config.yaml
encoder_arch: "transformer"
model: "encoder-decoder audio transcriber"
dataset: "short read English sentences (LibriTTS-R)"
train_examples: 26041
n_mels: 80
hop_length: 160
input: "log_mel"
spec_augment: true
win_length: 400
tokenizer: "char"
vocab_size: 32
encoder_norm: "rmsnorm"
encoder_norm_position: "pre"
encoder_activation: "quick_gelu"
encoder_head_dim: 32
encoder_fused_qkv: false
encoder_bias: "all"
encoder_qk_norm: false
encoder_parallel_block: false
encoder_moe: "soft"
encoder_drop_path: 0.1
encoder_num_experts: 8
encoder_moe_every: 1
encoder_expert_mlp_ratio: 0.5
encoder_slots_per_expert: 1
encoder_shared_expert: false
encoder_subsampling: 4
encoder_layers: 12
encoder_width: 192
encoder_positions: "learned"
fusion: "prefix"
label_smoothing: 0.1
decoder_width: 320
decoder_layers: 6
decoder_norm: "layernorm"
decoder_norm_position: "pre"
decoder_activation: "star_relu"
decoder_mlp_ratio: 3
decoder_head_dim: 32
decoder_fused_qkv: false
decoder_bias: "all"
decoder_qk_norm: false
decoder_parallel_block: false
decoder_dropout: 0.05
decoder_inner_norm: false
decoder_drop_path: 0.15
decoder_kv_group_size: 2
decoder_positions: "rope"
decoder_prefix_bidirectional: false
decoder_connector: "linear"
decoder_tie_embeddings: true
residual_init: "zero_last"
optimizer: "soap"
beta2: 0.999
lr: 0.0021
beta1: 0.95
shampoo_beta: 0.999
eps: 1e-08
precondition_frequency: 16
max_precond_dim: 512
one_sided: false
adamw_lr_other_params: 0.00089
grad_clip: 3.0
adaptive_grad_clip: 0.05
ema_decay: 0.995
steps: 2500
batch_size: 48
epochs: 4.6
lr_schedule: "step"
warmup_steps: 120
weight_decay: 0.3
adamw_weight_decay_other_params: 0.05
Rows from block 2 of the text decoder of a small encoder-decoder audio transcriber, named by matrix and row number. Rows with one number belong to one neuron. Each number is 200 + 40 x the weight over its row's rms, rounded and kept within 0 to 999. All counts start at 0.
After each neuron's rows are labels from the 100 texts, of 14976, where the neuron reaches its highest value: "tokens" is the input token at the peak. Only what is clearly more common there than usual is listed. The data: short read English sentences (LibriTTS-R). In brackets: how many of the 100, against the usual share in percent.
# fc1: MLP up (decoder.blocks.2.mlp.fc1.weight, 960x320), inputs 0-63
# fc2: MLP down (decoder.blocks.2.mlp.fc2.weight, 320x960, transposed), outputs 0-63

fc1.256,235,238,147,104,165,195,228,196,167,266,119,256,200,249,222,160,170,210,244,185,179,226,185,222,180,153,178,143,169,235,199,188,208,186,224,130,230,199,160,174,206,216,235,152,159,230,198,229,192,290,200,137,167,208,225,187,189,245,153,181,176,243,248,212
fc2.256,215,201,240,262,212,185,162,148,204,228,250,220,197,241,186,229,235,251,216,215,251,189,182,244,174,151,161,178,260,200,232,210,165,256,147,106,237,212,200,226,141,185,193,181,170,218,242,199,150,126,220,237,237,177,196,192,237,179,186,236,157,186,190,255
tokens: "b" (47 vs 1.1); "n" (31 vs 4.8); "i" (21 vs 5.4)

fc1.677,170,213,283,207,218,174,221,189,173,169,162,186,194,207,200,191,165,230,224,195,176,254,182,170,224,249,188,171,176,132,268,199,139,204,265,218,246,168,216,201,178,161,241,242,231,208,177,220,161,164,142,171,240,126,160,185,242,204,185,200,257,185,136,143
fc2.677,176,227,187,238,141,231,233,206,234,186,206,229,201,143,225,163,233,260,235,148,205,171,250,185,229,172,227,185,175,235,234,221,171,205,162,148,219,173,197,153,197,260,175,176,136,227,231,187,263,149,215,207,169,155,192,318,229,226,259,235,188,179,261,172
tokens: "o" (37 vs 6.1); "t" (35 vs 7.1); "c" (19 vs 1.6)

fc1.703,260,152,184,225,226,180,147,189,204,171,251,300,149,223,191,227,207,187,241,186,256,152,218,268,240,152,242,246,158,236,184,236,162,216,258,184,138,133,130,179,168,219,202,246,159,219,144,183,266,230,197,233,157,223,248,156,219,154,243,234,261,224,168,246
fc2.703,241,189,277,237,220,250,204,223,186,193,148,201,220,234,202,208,235,118,163,228,172,217,188,151,193,104,213,165,176,130,226,266,166,171,188,203,220,225,279,199,224,256,218,205,285,144,161,210,177,249,227,151,205,196,162,196,104,280,176,155,201,196,194,155
tokens: "b" (100 vs 1.1)

fc1.661,200,213,207,291,164,255,184,228,212,233,197,111,229,172,183,144,213,225,243,233,234,182,223,189,230,218,206,239,142,251,167,185,216,116,212,200,208,219,156,153,176,135,106,251,211,178,224,267,146,218,221,164,262,190,264,203,224,271,172,271,206,150,169,187
fc2.661,184,189,193,186,122,178,265,248,213,276,177,165,195,337,196,130,151,237,199,235,175,159,150,202,191,278,223,254,174,227,211,139,196,281,133,230,237,194,136,178,197,242,235,135,216,210,143,227,187,231,216,291,210,174,251,179,257,200,207,210,164,242,309,259
tokens: "b" (100 vs 1.1)

fc1.307,198,199,164,244,275,161,209,278,158,210,197,248,272,207,160,178,174,178,156,189,217,207,212,153,201,183,207,221,232,188,106,174,246,153,166,226,180,166,172,209,147,192,192,182,240,204,142,183,175,219,189,179,212,143,177,245,211,221,254,257,193,188,178,165
fc2.307,242,230,221,183,142,211,171,162,246,172,154,237,237,192,244,147,251,190,239,200,191,207,205,192,215,192,231,188,199,229,211,217,155,214,185,156,145,201,161,164,176,215,222,183,155,125,256,240,151,150,145,189,201,202,253,160,210,233,161,182,126,81,263,203
tokens: "d" (33 vs 3.4); "n" (19 vs 4.8); "l" (17 vs 3.3); "m" (16 vs 2.1)

fc1.247,194,143,227,205,163,113,284,169,254,234,192,185,227,214,209,247,212,146,245,179,206,126,204,186,252,104,209,231,155,173,204,174,200,197,126,185,220,205,249,223,229,245,163,183,149,217,207,134,259,247,164,153,200,267,232,260,212,249,136,203,219,217,246,191
fc2.247,158,178,161,228,149,187,246,229,204,190,201,243,134,270,190,170,299,202,235,241,209,180,135,281,173,159,213,193,209,249,210,209,247,193,207,249,205,180,199,149,189,189,187,184,202,203,189,188,256,193,111,227,137,171,245,161,160,272,145,204,131,163,259,196
tokens: "u" (71 vs 2.4); "m" (29 vs 2.1)

fc1.681,181,188,222,201,197,249,261,214,213,129,220,222,165,156,250,223,231,123,180,222,205,213,225,120,237,247,240,207,140,266,235,226,185,207,189,217,219,131,126,139,74,218,173,123,289,164,181,264,191,233,226,138,216,155,170,214,248,160,145,290,248,253,239,111
fc2.681,133,208,246,286,143,277,166,201,197,262,234,228,226,262,184,247,170,232,185,214,157,192,210,161,226,167,242,170,223,214,128,216,292,202,197,189,211,243,197,184,202,199,173,155,230,171,226,268,169,220,207,141,105,222,189,269,183,272,193,109,125,126,261,208
tokens: "e" (96 vs 9.7)

fc1.484,166,205,172,211,161,201,174,130,205,222,193,210,154,264,257,237,173,191,114,172,237,191,218,248,183,189,224,179,213,172,215,252,212,203,223,180,171,111,209,148,156,98,206,257,155,252,267,213,221,224,184,205,261,218,216,168,204,150,174,193,185,153,297,211
fc2.484,150,225,174,229,171,223,168,175,179,171,168,229,181,210,182,162,266,200,252,189,231,206,172,192,194,226,149,229,117,171,148,176,241,127,167,202,134,185,264,132,246,224,241,176,246,203,274,214,253,220,225,221,113,202,271,233,216,214,194,230,162,212,248,241
tokens: "o" (48 vs 6.1); "y" (33 vs 2.1)

fc1.419,148,203,125,183,206,227,160,213,190,190,242,248,148,146,174,107,167,262,174,196,169,288,240,183,189,191,237,158,179,221,181,217,125,217,275,234,214,156,132,229,160,206,213,200,241,259,204,235,170,217,312,212,284,182,213,206,235,194,114,180,154,187,238,251
fc2.419,224,209,243,257,115,183,154,168,252,234,198,144,210,178,181,211,221,225,256,206,175,192,115,182,172,176,136,248,191,278,185,176,276,198,216,192,134,245,170,146,234,198,261,202,191,258,207,199,216,208,149,236,190,227,191,204,131,164,234,246,247,274,211,158
tokens: "u" (49 vs 2.4); "n" (25 vs 4.8); "i" (25 vs 5.4)

fc1.184,154,173,212,222,141,161,182,227,181,242,201,247,223,127,272,166,237,253,267,230,190,246,192,215,234,203,208,192,261,205,212,190,170,205,165,181,146,122,198,169,261,162,247,130,178,194,253,243,214,236,111,223,248,272,208,182,204,190,151,191,215,217,225,163
fc2.184,272,214,163,200,160,138,230,183,266,234,149,196,257,241,202,177,201,212,182,227,177,153,257,181,252,234,234,186,235,160,228,176,248,175,208,169,197,301,129,116,213,205,154,193,146,221,156,191,149,258,222,209,225,148,185,251,193,195,230,116,180,183,178,262
tokens: "t" (100 vs 7.1)

fc1.23,188,228,118,207,160,169,165,197,263,172,171,199,188,220,142,239,238,230,268,245,279,146,236,212,262,255,159,243,190,229,191,166,223,114,163,187,170,213,139,145,191,172,183,222,198,171,175,176,164,169,205,170,218,224,191,199,187,152,221,168,228,165,202,166
fc2.23,191,128,212,128,223,217,186,177,132,224,190,180,202,193,220,176,189,166,202,276,151,213,225,206,194,187,187,195,235,206,249,226,234,206,223,226,174,238,193,164,205,270,264,195,163,143,186,175,201,278,200,246,168,253,251,244,225,184,192,154,224,188,164,213
tokens: "n" (52 vs 4.8); "m" (47 vs 2.1)

fc1.304,162,183,200,212,140,239,224,110,179,281,236,183,132,128,191,202,241,211,191,210,223,164,181,191,253,174,248,208,180,204,188,215,241,170,179,206,208,208,212,174,219,264,184,243,129,195,194,190,218,177,138,184,155,262,233,196,169,239,170,203,110,168,163,197
fc2.304,122,218,225,135,223,182,156,217,265,230,200,161,229,285,236,95,177,174,214,222,207,233,167,188,292,161,199,180,234,187,300,156,208,160,177,256,219,225,162,200,179,170,206,236,179,195,178,197,174,240,220,262,183,242,192,206,219,121,175,128,175,203,210,138
tokens: "b" (100 vs 1.1)

fc1.237,257,261,198,200,215,163,172,199,245,238,132,227,135,182,153,190,199,219,140,214,197,179,224,214,151,256,208,179,184,240,201,223,106,144,168,210,207,275,220,259,200,207,175,216,177,153,156,136,170,175,217,191,242,149,194,182,158,156,226,169,200,243,207,235
fc2.237,180,155,209,289,254,217,230,155,246,226,226,167,193,231,201,175,304,170,169,195,247,202,147,144,224,204,189,218,226,243,210,212,225,218,181,237,214,227,294,180,168,192,231,224,210,174,260,241,231,175,171,245,239,171,152,195,158,178,140,187,185,240,222,184
tokens: "e" (79 vs 9.7)

fc1.361,224,214,191,215,106,218,232,211,209,161,179,171,199,175,168,181,126,278,183,204,274,235,200,199,215,244,152,201,235,233,217,258,211,228,237,222,214,258,234,257,236,177,156,222,232,250,253,278,198,191,156,136,212,183,178,231,191,152,156,144,187,244,222,269
fc2.361,215,184,168,218,193,254,227,164,138,161,177,222,198,212,244,230,241,238,226,143,254,140,142,213,168,253,254,241,182,212,223,223,263,229,241,278,232,204,157,219,178,184,274,204,194,192,237,146,234,206,252,169,155,247,175,222,176,157,252,168,255,239,178,166
tokens: "u" (69 vs 2.4); "l" (31 vs 3.3)

fc1.519,194,184,189,185,172,201,231,194,183,140,221,262,173,189,168,154,275,175,183,181,193,207,225,236,187,173,124,205,138,192,170,285,200,184,130,221,276,135,120,194,189,178,270,169,232,178,213,173,285,153,155,207,157,256,220,228,226,151,142,229,148,163,189,217
fc2.519,182,180,245,280,207,198,155,269,244,208,233,152,248,234,147,151,185,151,139,187,76,145,181,178,184,238,126,174,224,270,160,229,242,213,164,215,126,210,227,236,202,177,179,228,136,208,224,314,243,304,241,189,202,184,195,214,181,189,180,181,236,168,177,189
tokens: "t" (48 vs 7.1); "g" (35 vs 1.5); "i" (11 vs 5.4)

fc1.74,239,261,244,221,172,169,153,170,148,223,226,137,223,216,155,195,200,161,172,252,188,185,244,289,201,243,146,240,143,165,269,208,171,202,144,229,162,236,216,132,202,159,236,253,161,200,220,215,186,181,168,226,131,166,99,253,260,136,210,162,238,234,213,127
fc2.74,172,234,221,265,173,265,215,293,171,248,133,187,102,214,228,248,224,172,273,173,116,261,151,209,231,162,225,204,182,253,253,130,267,181,120,176,222,174,225,149,145,208,236,168,258,261,255,264,135,201,235,133,103,162,189,252,176,177,214,205,216,243,208,192
tokens: "o" (80 vs 6.1)

fc1.456,184,147,143,227,185,204,175,218,152,188,270,237,268,224,249,213,211,245,257,229,252,190,156,163,103,230,268,151,126,320,172,204,275,196,168,191,189,253,202,239,231,195,228,152,164,250,207,190,200,162,227,226,226,236,186,201,208,193,242,259,173,143,208,154
fc2.456,237,174,171,173,172,227,107,134,111,148,143,207,219,227,209,190,197,244,193,191,165,238,234,245,259,112,283,195,205,340,263,240,170,226,150,244,173,198,187,194,253,154,206,205,215,249,237,228,177,208,126,214,295,240,174,162,194,127,160,128,128,237,155,262
tokens: "d" (98 vs 3.4)

fc1.394,144,189,197,195,215,178,296,232,212,134,171,168,167,242,258,219,142,186,205,256,200,212,199,246,253,161,155,189,173,126,239,212,200,235,148,199,248,179,164,139,189,240,163,213,235,186,194,235,203,174,179,217,217,143,196,266,247,178,166,226,286,79,121,128
fc2.394,154,154,231,162,242,227,213,244,201,219,193,204,251,144,180,259,161,217,264,154,264,194,213,244,190,181,180,160,191,211,155,169,142,181,237,180,195,199,265,251,176,157,178,172,176,222,210,211,227,207,220,179,229,188,205,176,206,203,236,232,143,168,166,257
tokens: "e" (59 vs 9.7); "r" (34 vs 4.2)

fc1.702,164,157,181,110,223,200,235,208,106,260,121,268,175,211,170,204,155,197,167,196,247,159,269,191,207,214,211,176,152,185,224,207,232,147,158,230,188,120,161,276,258,255,243,225,207,244,206,199,227,188,269,187,250,144,160,157,186,150,274,180,229,248,174,186
fc2.702,237,201,244,201,143,214,200,217,237,225,237,235,196,127,194,187,197,198,231,170,265,168,176,153,194,140,191,237,193,193,219,189,242,149,175,223,211,212,182,150,165,238,241,188,230,180,170,180,185,194,164,188,225,194,173,281,184,107,175,229,225,170,263,219
tokens: "d" (38 vs 3.4); "n" (31 vs 4.8); "<end>" (18 vs 2.9)

fc1.109,184,208,169,159,191,216,215,150,211,106,198,184,203,256,269,223,160,157,288,218,221,148,228,140,233,213,217,203,128,268,266,206,180,171,199,169,132,175,209,215,191,149,209,200,236,247,150,281,235,246,175,224,213,263,269,203,91,245,166,215,197,148,152,163
fc2.109,152,294,204,247,182,272,189,178,212,210,270,146,218,270,246,236,214,242,167,169,214,260,219,186,208,168,276,227,158,240,154,165,184,194,239,274,163,232,229,145,152,256,215,212,124,164,242,234,194,232,159,125,206,200,175,198,193,312,208,145,198,157,199,218
tokens: "r" (61 vs 4.2); "e" (28 vs 9.7); "v" (9 vs 0.7)

fc1.213,210,186,215,297,168,202,174,216,249,214,261,204,230,184,173,212,214,170,227,128,262,207,158,233,217,181,170,313,131,244,170,208,211,194,246,224,256,222,215,158,216,193,219,252,169,187,74,192,145,156,228,160,181,121,182,207,214,210,153,227,200,286,227,163
fc2.213,210,108,166,157,191,163,210,177,172,169,192,136,280,308,258,209,185,175,159,176,132,197,185,193,222,250,217,172,210,241,240,261,188,121,194,191,101,204,196,210,199,231,222,203,242,164,169,164,163,196,180,219,221,194,178,233,88,327,260,176,210,172,202,166
tokens: "e" (63 vs 9.7); "n" (17 vs 4.8); "o" (13 vs 6.1)

fc1.697,168,186,213,156,168,273,226,199,185,115,193,217,203,229,234,214,214,160,185,183,140,176,190,237,231,171,213,269,188,216,249,145,136,247,216,161,149,199,117,189,130,265,220,137,142,216,183,237,151,223,177,190,127,173,177,207,213,221,201,224,208,191,182,214
fc2.697,195,178,253,245,202,131,198,192,275,206,148,97,213,235,158,202,219,214,126,276,160,158,217,205,205,169,242,152,224,219,110,236,230,199,143,216,236,165,238,173,242,297,174,197,212,114,237,284,240,287,263,223,204,180,133,229,186,231,264,180,160,173,266,157
tokens: "r" (65 vs 4.2); "h" (11 vs 4.9)

fc1.563,229,298,224,118,220,234,272,227,206,186,175,211,176,237,240,144,242,229,190,221,206,214,198,246,180,222,184,224,167,192,215,203,231,174,217,211,205,126,204,151,202,204,211,168,119,182,179,231,229,212,227,165,195,185,225,139,185,185,168,200,190,168,190,166
fc2.563,209,204,222,286,212,197,187,176,214,238,102,205,265,244,201,236,181,269,165,155,248,203,195,158,269,163,244,179,202,270,211,171,110,282,218,197,183,228,208,211,164,171,229,213,71,281,245,177,196,158,204,202,167,190,143,225,233,241,257,154,164,156,185,251
tokens: "b" (53 vs 1.1); "t" (36 vs 7.1)

fc1.354,172,181,228,217,222,209,207,191,158,194,247,120,188,183,142,237,210,259,261,287,227,130,256,127,187,212,173,258,136,228,112,251,165,210,155,202,238,258,192,244,214,174,133,139,200,148,201,186,233,165,265,226,230,189,295,170,235,211,167,199,186,184,221,213
fc2.354,187,259,195,178,204,166,220,205,219,300,168,235,252,237,195,133,157,246,182,260,206,149,268,221,198,165,186,203,258,269,220,224,208,202,135,225,198,230,199,209,216,185,247,172,139,157,167,177,195,204,131,295,203,183,203,178,159,236,203,267,220,169,239,205
tokens: "b" (56 vs 1.1); "h" (44 vs 4.9)

fc1.694,175,213,203,160,191,176,175,195,184,152,163,251,212,184,185,209,207,224,141,150,188,244,214,225,273,190,163,276,196,231,245,161,234,152,189,134,233,149,190,253,176,218,205,223,221,184,170,188,167,229,184,221,206,189,184,205,205,201,237,188,266,201,150,194
fc2.694,132,187,270,208,219,192,165,211,271,195,266,191,116,227,184,213,226,122,223,219,217,206,172,212,159,182,150,245,186,241,235,174,191,280,204,178,222,173,187,141,249,258,273,206,193,225,245,243,195,197,165,224,128,287,196,245,182,184,233,235,197,183,213,194
tokens: "e" (52 vs 9.7); "a" (21 vs 6); "f" (12 vs 1.3)

fc1.596,216,212,113,208,178,137,256,125,178,163,247,169,254,237,205,156,203,143,261,206,198,143,242,182,155,186,255,195,202,232,193,237,188,273,131,150,174,237,231,198,210,207,204,179,202,183,121,132,182,152,262,304,208,215,217,235,149,179,156,221,252,112,188,210
fc2.596,169,230,208,188,207,229,218,208,214,175,181,240,287,176,182,218,191,233,176,169,245,193,225,167,248,236,196,140,247,136,191,199,154,205,243,100,161,184,208,206,215,163,221,144,181,157,182,205,200,183,205,196,206,183,177,136,243,138,237,184,117,111,214,160
tokens: "d" (98 vs 3.4)

fc1.159,242,179,185,222,189,189,195,207,209,211,120,177,143,185,153,192,153,254,219,203,200,252,169,132,202,187,236,199,229,231,127,187,192,183,228,188,147,203,244,213,172,232,167,197,221,125,122,190,168,218,197,160,196,226,151,215,178,205,234,185,256,211,138,161
fc2.159,203,157,230,196,186,165,186,224,239,162,193,211,152,229,229,214,259,180,216,163,111,181,185,235,187,237,201,196,146,155,217,144,273,205,173,152,140,194,186,155,222,275,245,265,172,153,189,198,177,228,167,219,173,283,261,247,195,217,193,233,172,134,224,242
tokens: "n" (59 vs 4.8); "t" (41 vs 7.1)

fc1.30,231,251,196,219,195,194,166,210,219,148,243,204,221,180,210,205,207,256,212,215,215,175,164,162,212,246,173,177,140,258,191,150,170,152,300,251,219,146,224,156,214,166,201,213,285,187,233,234,171,178,125,109,183,215,266,229,187,208,207,247,255,256,192,209
fc2.30,181,241,203,255,190,206,156,158,168,157,209,203,173,202,221,191,284,182,268,108,273,252,253,183,249,166,199,212,146,229,184,262,167,214,172,210,211,167,229,162,285,161,206,142,217,232,223,239,210,223,219,227,188,195,205,209,182,233,221,244,192,215,245,166
tokens: "r" (71 vs 4.2); "s" (21 vs 4.8)

fc1.77,177,191,147,218,204,192,162,185,200,202,259,247,202,200,279,175,246,276,212,237,147,224,181,190,286,260,159,126,187,282,262,153,194,222,217,144,226,167,209,207,207,229,215,166,264,216,173,241,218,248,141,168,222,176,218,229,262,189,146,166,194,223,215,189
fc2.77,212,121,222,217,230,261,200,252,166,156,187,187,196,229,246,182,176,195,243,147,198,273,280,267,115,174,199,179,164,260,226,216,161,177,206,208,224,191,231,262,166,214,153,229,240,183,194,191,221,113,102,268,176,233,192,139,149,232,187,226,211,209,187,273
tokens: "u" (81 vs 2.4)

fc1.177,205,188,187,230,164,224,224,213,175,276,221,293,226,171,277,201,291,269,191,246,185,180,167,248,260,215,204,114,176,230,208,168,164,247,135,181,213,238,203,195,190,232,193,143,188,134,181,207,248,192,235,225,215,279,229,186,208,190,181,217,236,201,157,167
fc2.177,291,184,171,191,224,153,170,201,149,204,225,162,267,204,209,170,156,243,232,176,144,224,211,232,163,187,171,206,257,292,242,213,207,165,214,192,248,257,140,201,231,255,214,167,142,219,283,122,197,111,213,166,244,221,150,216,221,218,172,241,253,210,158,214
tokens: "d" (100 vs 3.4)

fc1.547,195,222,277,98,171,189,158,209,219,166,129,174,207,226,190,231,153,172,215,227,133,220,274,229,258,194,183,216,139,182,174,165,247,189,163,236,212,202,221,112,180,189,239,191,207,133,207,210,285,228,214,127,174,194,270,232,222,205,117,300,202,190,247,235
fc2.547,200,197,212,263,170,177,229,202,156,194,243,181,260,174,175,94,162,189,95,204,285,253,135,184,115,216,188,219,244,249,212,256,168,230,228,250,191,232,190,155,170,133,187,148,86,241,196,201,195,247,231,229,267,230,121,140,174,199,244,182,220,238,145,186
tokens: "u" (41 vs 2.4); "g" (25 vs 1.5); "v" (14 vs 0.7); "b" (12 vs 1.1)

fc1.721,223,219,173,142,216,173,173,188,254,240,144,203,206,188,186,150,165,158,182,266,131,130,185,234,179,229,98,271,301,125,208,147,232,135,198,200,249,197,294,148,224,163,256,165,187,203,208,179,237,257,188,178,221,235,225,196,203,152,200,249,261,209,218,187
fc2.721,135,118,152,260,253,142,190,138,223,210,209,164,217,263,136,172,170,164,214,150,249,76,227,154,161,181,297,253,201,146,208,254,203,204,249,207,201,226,165,174,122,228,127,237,208,130,241,218,203,245,279,212,218,231,202,190,134,229,298,168,176,192,170,208
tokens: "e" (39 vs 9.7); "s" (27 vs 4.8); "g" (12 vs 1.5); "y" (9 vs 2.1)

fc1.121,122,169,188,183,151,204,142,210,216,173,196,238,176,161,201,137,227,277,187,189,171,213,178,219,220,184,140,165,173,206,213,263,247,111,192,154,258,238,148,114,149,167,202,127,253,174,185,208,197,259,177,118,243,210,171,228,187,240,94,210,234,234,217,156
fc2.121,307,169,240,241,213,189,164,208,265,170,227,109,264,237,195,150,124,258,188,194,172,244,156,232,202,221,176,210,275,161,268,140,233,260,108,135,254,185,149,172,152,133,172,247,197,202,180,216,266,175,219,184,143,201,205,168,182,270,266,198,209,155,141,161
tokens: "r" (82 vs 4.2); "g" (18 vs 1.5)

fc1.752,168,147,141,184,111,148,147,257,153,228,189,209,101,216,172,228,144,265,331,186,218,211,178,232,218,232,170,179,159,146,137,204,237,163,169,205,233,212,259,251,224,214,226,273,199,128,210,195,187,220,223,166,212,203,141,272,198,193,172,210,273,153,252,202
fc2.752,181,128,213,162,216,220,201,214,159,207,172,158,229,170,192,205,191,204,250,201,176,168,212,183,247,195,209,97,151,187,209,168,235,224,265,118,171,187,238,230,201,247,278,292,113,232,92,238,194,174,164,182,217,189,319,264,239,216,256,252,208,163,210,246
tokens: "n" (94 vs 4.8)

fc1.196,194,183,136,141,207,154,214,145,247,225,175,181,175,231,172,195,255,240,274,240,219,238,181,267,288,192,206,214,214,189,168,181,197,205,162,192,220,195,252,173,201,208,139,171,237,198,200,225,271,151,167,128,244,195,234,238,159,263,125,227,224,217,209,191
fc2.196,233,206,221,218,179,237,234,211,265,99,194,225,304,246,197,174,164,215,154,130,233,194,208,161,175,197,180,253,230,172,235,164,236,253,172,230,192,170,140,123,217,206,240,157,108,183,185,182,255,183,151,253,221,189,306,238,131,248,264,186,250,185,196,159
tokens: "u" (100 vs 2.4)

fc1.342,260,173,133,268,268,127,202,122,236,188,201,104,126,235,192,189,263,182,179,253,227,203,201,208,207,156,217,203,179,222,119,208,179,254,200,144,238,173,204,222,192,271,237,233,161,173,178,240,142,210,119,223,207,163,247,197,158,238,228,104,197,193,159,241
fc2.342,115,290,310,189,201,221,147,181,165,207,235,172,270,235,303,175,122,190,188,157,233,244,230,175,205,118,97,208,226,202,224,221,259,269,188,217,203,122,218,243,190,230,230,224,173,253,152,194,132,195,143,243,177,191,150,201,195,194,251,160,168,192,165,224
tokens: "b" (72 vs 1.1); "e" (21 vs 9.7)

fc1.201,222,251,212,183,163,170,180,184,122,202,195,242,218,175,165,198,216,179,208,170,207,197,178,185,213,208,225,211,176,163,196,258,209,158,226,122,199,120,192,188,175,186,239,240,144,190,173,201,108,132,182,216,158,114,169,175,173,191,171,202,197,187,279,201
fc2.201,166,225,140,231,208,209,230,181,224,233,192,193,182,273,263,134,174,262,144,203,196,285,190,281,180,167,188,149,153,236,232,196,278,193,192,172,157,172,189,222,252,192,169,229,211,146,159,176,202,232,165,267,203,244,138,210,257,181,263,171,219,233,163,217
tokens: "e" (61 vs 9.7); "n" (22 vs 4.8); "o" (16 vs 6.1)

fc1.517,219,244,206,167,238,223,185,182,265,132,194,225,209,188,191,210,137,216,300,183,187,183,220,219,196,188,227,190,190,204,162,240,245,130,192,146,219,205,223,203,250,122,179,249,265,191,172,175,226,296,171,207,191,266,224,214,215,168,210,183,211,208,261,251
fc2.517,171,185,212,189,234,226,182,206,241,193,145,166,251,234,142,229,253,173,191,141,203,231,169,271,220,226,163,299,173,262,196,220,146,233,179,210,128,233,220,202,222,305,243,224,240,197,163,185,194,153,242,171,256,218,217,202,133,248,198,222,210,147,231,241
tokens: "n" (100 vs 4.8)

fc1.728,173,165,232,210,147,196,267,258,194,213,200,190,172,188,225,136,185,258,236,251,201,104,177,212,239,146,193,174,216,267,216,210,224,166,285,206,190,191,172,231,169,171,242,129,154,155,205,194,175,160,218,184,177,201,228,170,251,224,174,256,250,204,245,215
fc2.728,147,157,226,193,185,161,152,188,196,249,178,214,194,177,154,283,165,170,210,175,228,191,183,326,209,247,224,215,240,266,199,162,211,175,171,138,163,175,197,187,185,221,237,199,162,189,178,269,118,172,187,216,225,171,235,185,183,155,183,244,164,191,185,240
tokens: "r" (53 vs 4.2); "w" (28 vs 2.1); "h" (19 vs 4.9)

fc1.60,229,225,155,194,186,191,260,224,173,223,274,209,185,157,216,155,203,143,154,165,137,166,224,173,235,139,253,164,152,176,257,235,158,157,222,223,311,159,160,174,199,227,167,219,210,225,171,161,202,192,169,201,236,83,224,155,255,246,186,217,215,196,173,226
fc2.60,214,224,237,211,228,243,214,137,222,141,191,223,171,216,202,207,170,237,205,202,183,224,195,142,235,167,248,180,204,264,113,178,217,194,126,210,161,197,193,255,202,200,249,199,190,211,210,152,262,166,174,195,179,228,241,175,169,263,235,160,211,138,205,198
tokens: "u" (90 vs 2.4)

fc1.529,209,205,144,151,241,184,158,257,113,118,189,140,272,214,223,177,235,157,235,203,206,219,223,236,203,155,223,148,198,213,220,165,194,176,231,152,220,205,167,208,149,183,130,205,229,172,195,153,184,242,206,214,141,180,226,234,220,211,169,242,185,198,240,109
fc2.529,160,179,206,252,72,188,109,176,254,225,200,214,158,160,224,248,187,166,226,237,188,138,146,157,164,238,166,240,228,281,252,159,225,257,217,194,140,168,281,195,217,284,221,205,188,183,144,207,187,177,158,227,213,241,225,222,107,207,233,208,210,268,180,271
tokens: "o" (100 vs 6.1)

fc1.157,117,168,250,194,150,216,177,221,209,211,138,192,187,190,147,219,185,263,266,126,209,180,178,159,132,201,259,210,139,173,188,207,209,236,235,174,198,154,189,144,250,167,205,193,192,177,142,252,160,159,245,223,204,89,201,167,234,234,251,204,236,168,209,148
fc2.157,221,192,144,153,257,251,163,238,214,184,175,147,163,213,212,157,162,160,268,242,165,226,245,292,201,205,254,188,222,277,233,230,287,271,218,218,234,193,175,195,119,154,204,215,157,144,169,91,122,158,166,231,135,204,201,204,143,201,222,137,223,85,255,213
tokens: "d" (99 vs 3.4)

fc1.562,167,198,279,183,184,119,188,195,239,244,188,224,266,179,200,139,213,191,181,183,149,159,254,175,211,220,199,169,206,206,225,201,164,216,253,176,214,190,147,152,173,209,157,140,228,158,224,121,123,210,135,165,159,207,168,229,178,231,153,212,181,187,227,203
fc2.562,145,240,175,198,245,237,172,204,161,94,262,197,150,232,144,219,199,209,197,226,219,115,244,142,234,189,228,185,265,245,177,178,187,180,132,203,188,261,234,244,171,230,244,248,189,261,173,245,193,257,204,225,213,178,194,164,193,193,218,210,230,129,208,213
tokens: "r" (99 vs 4.2)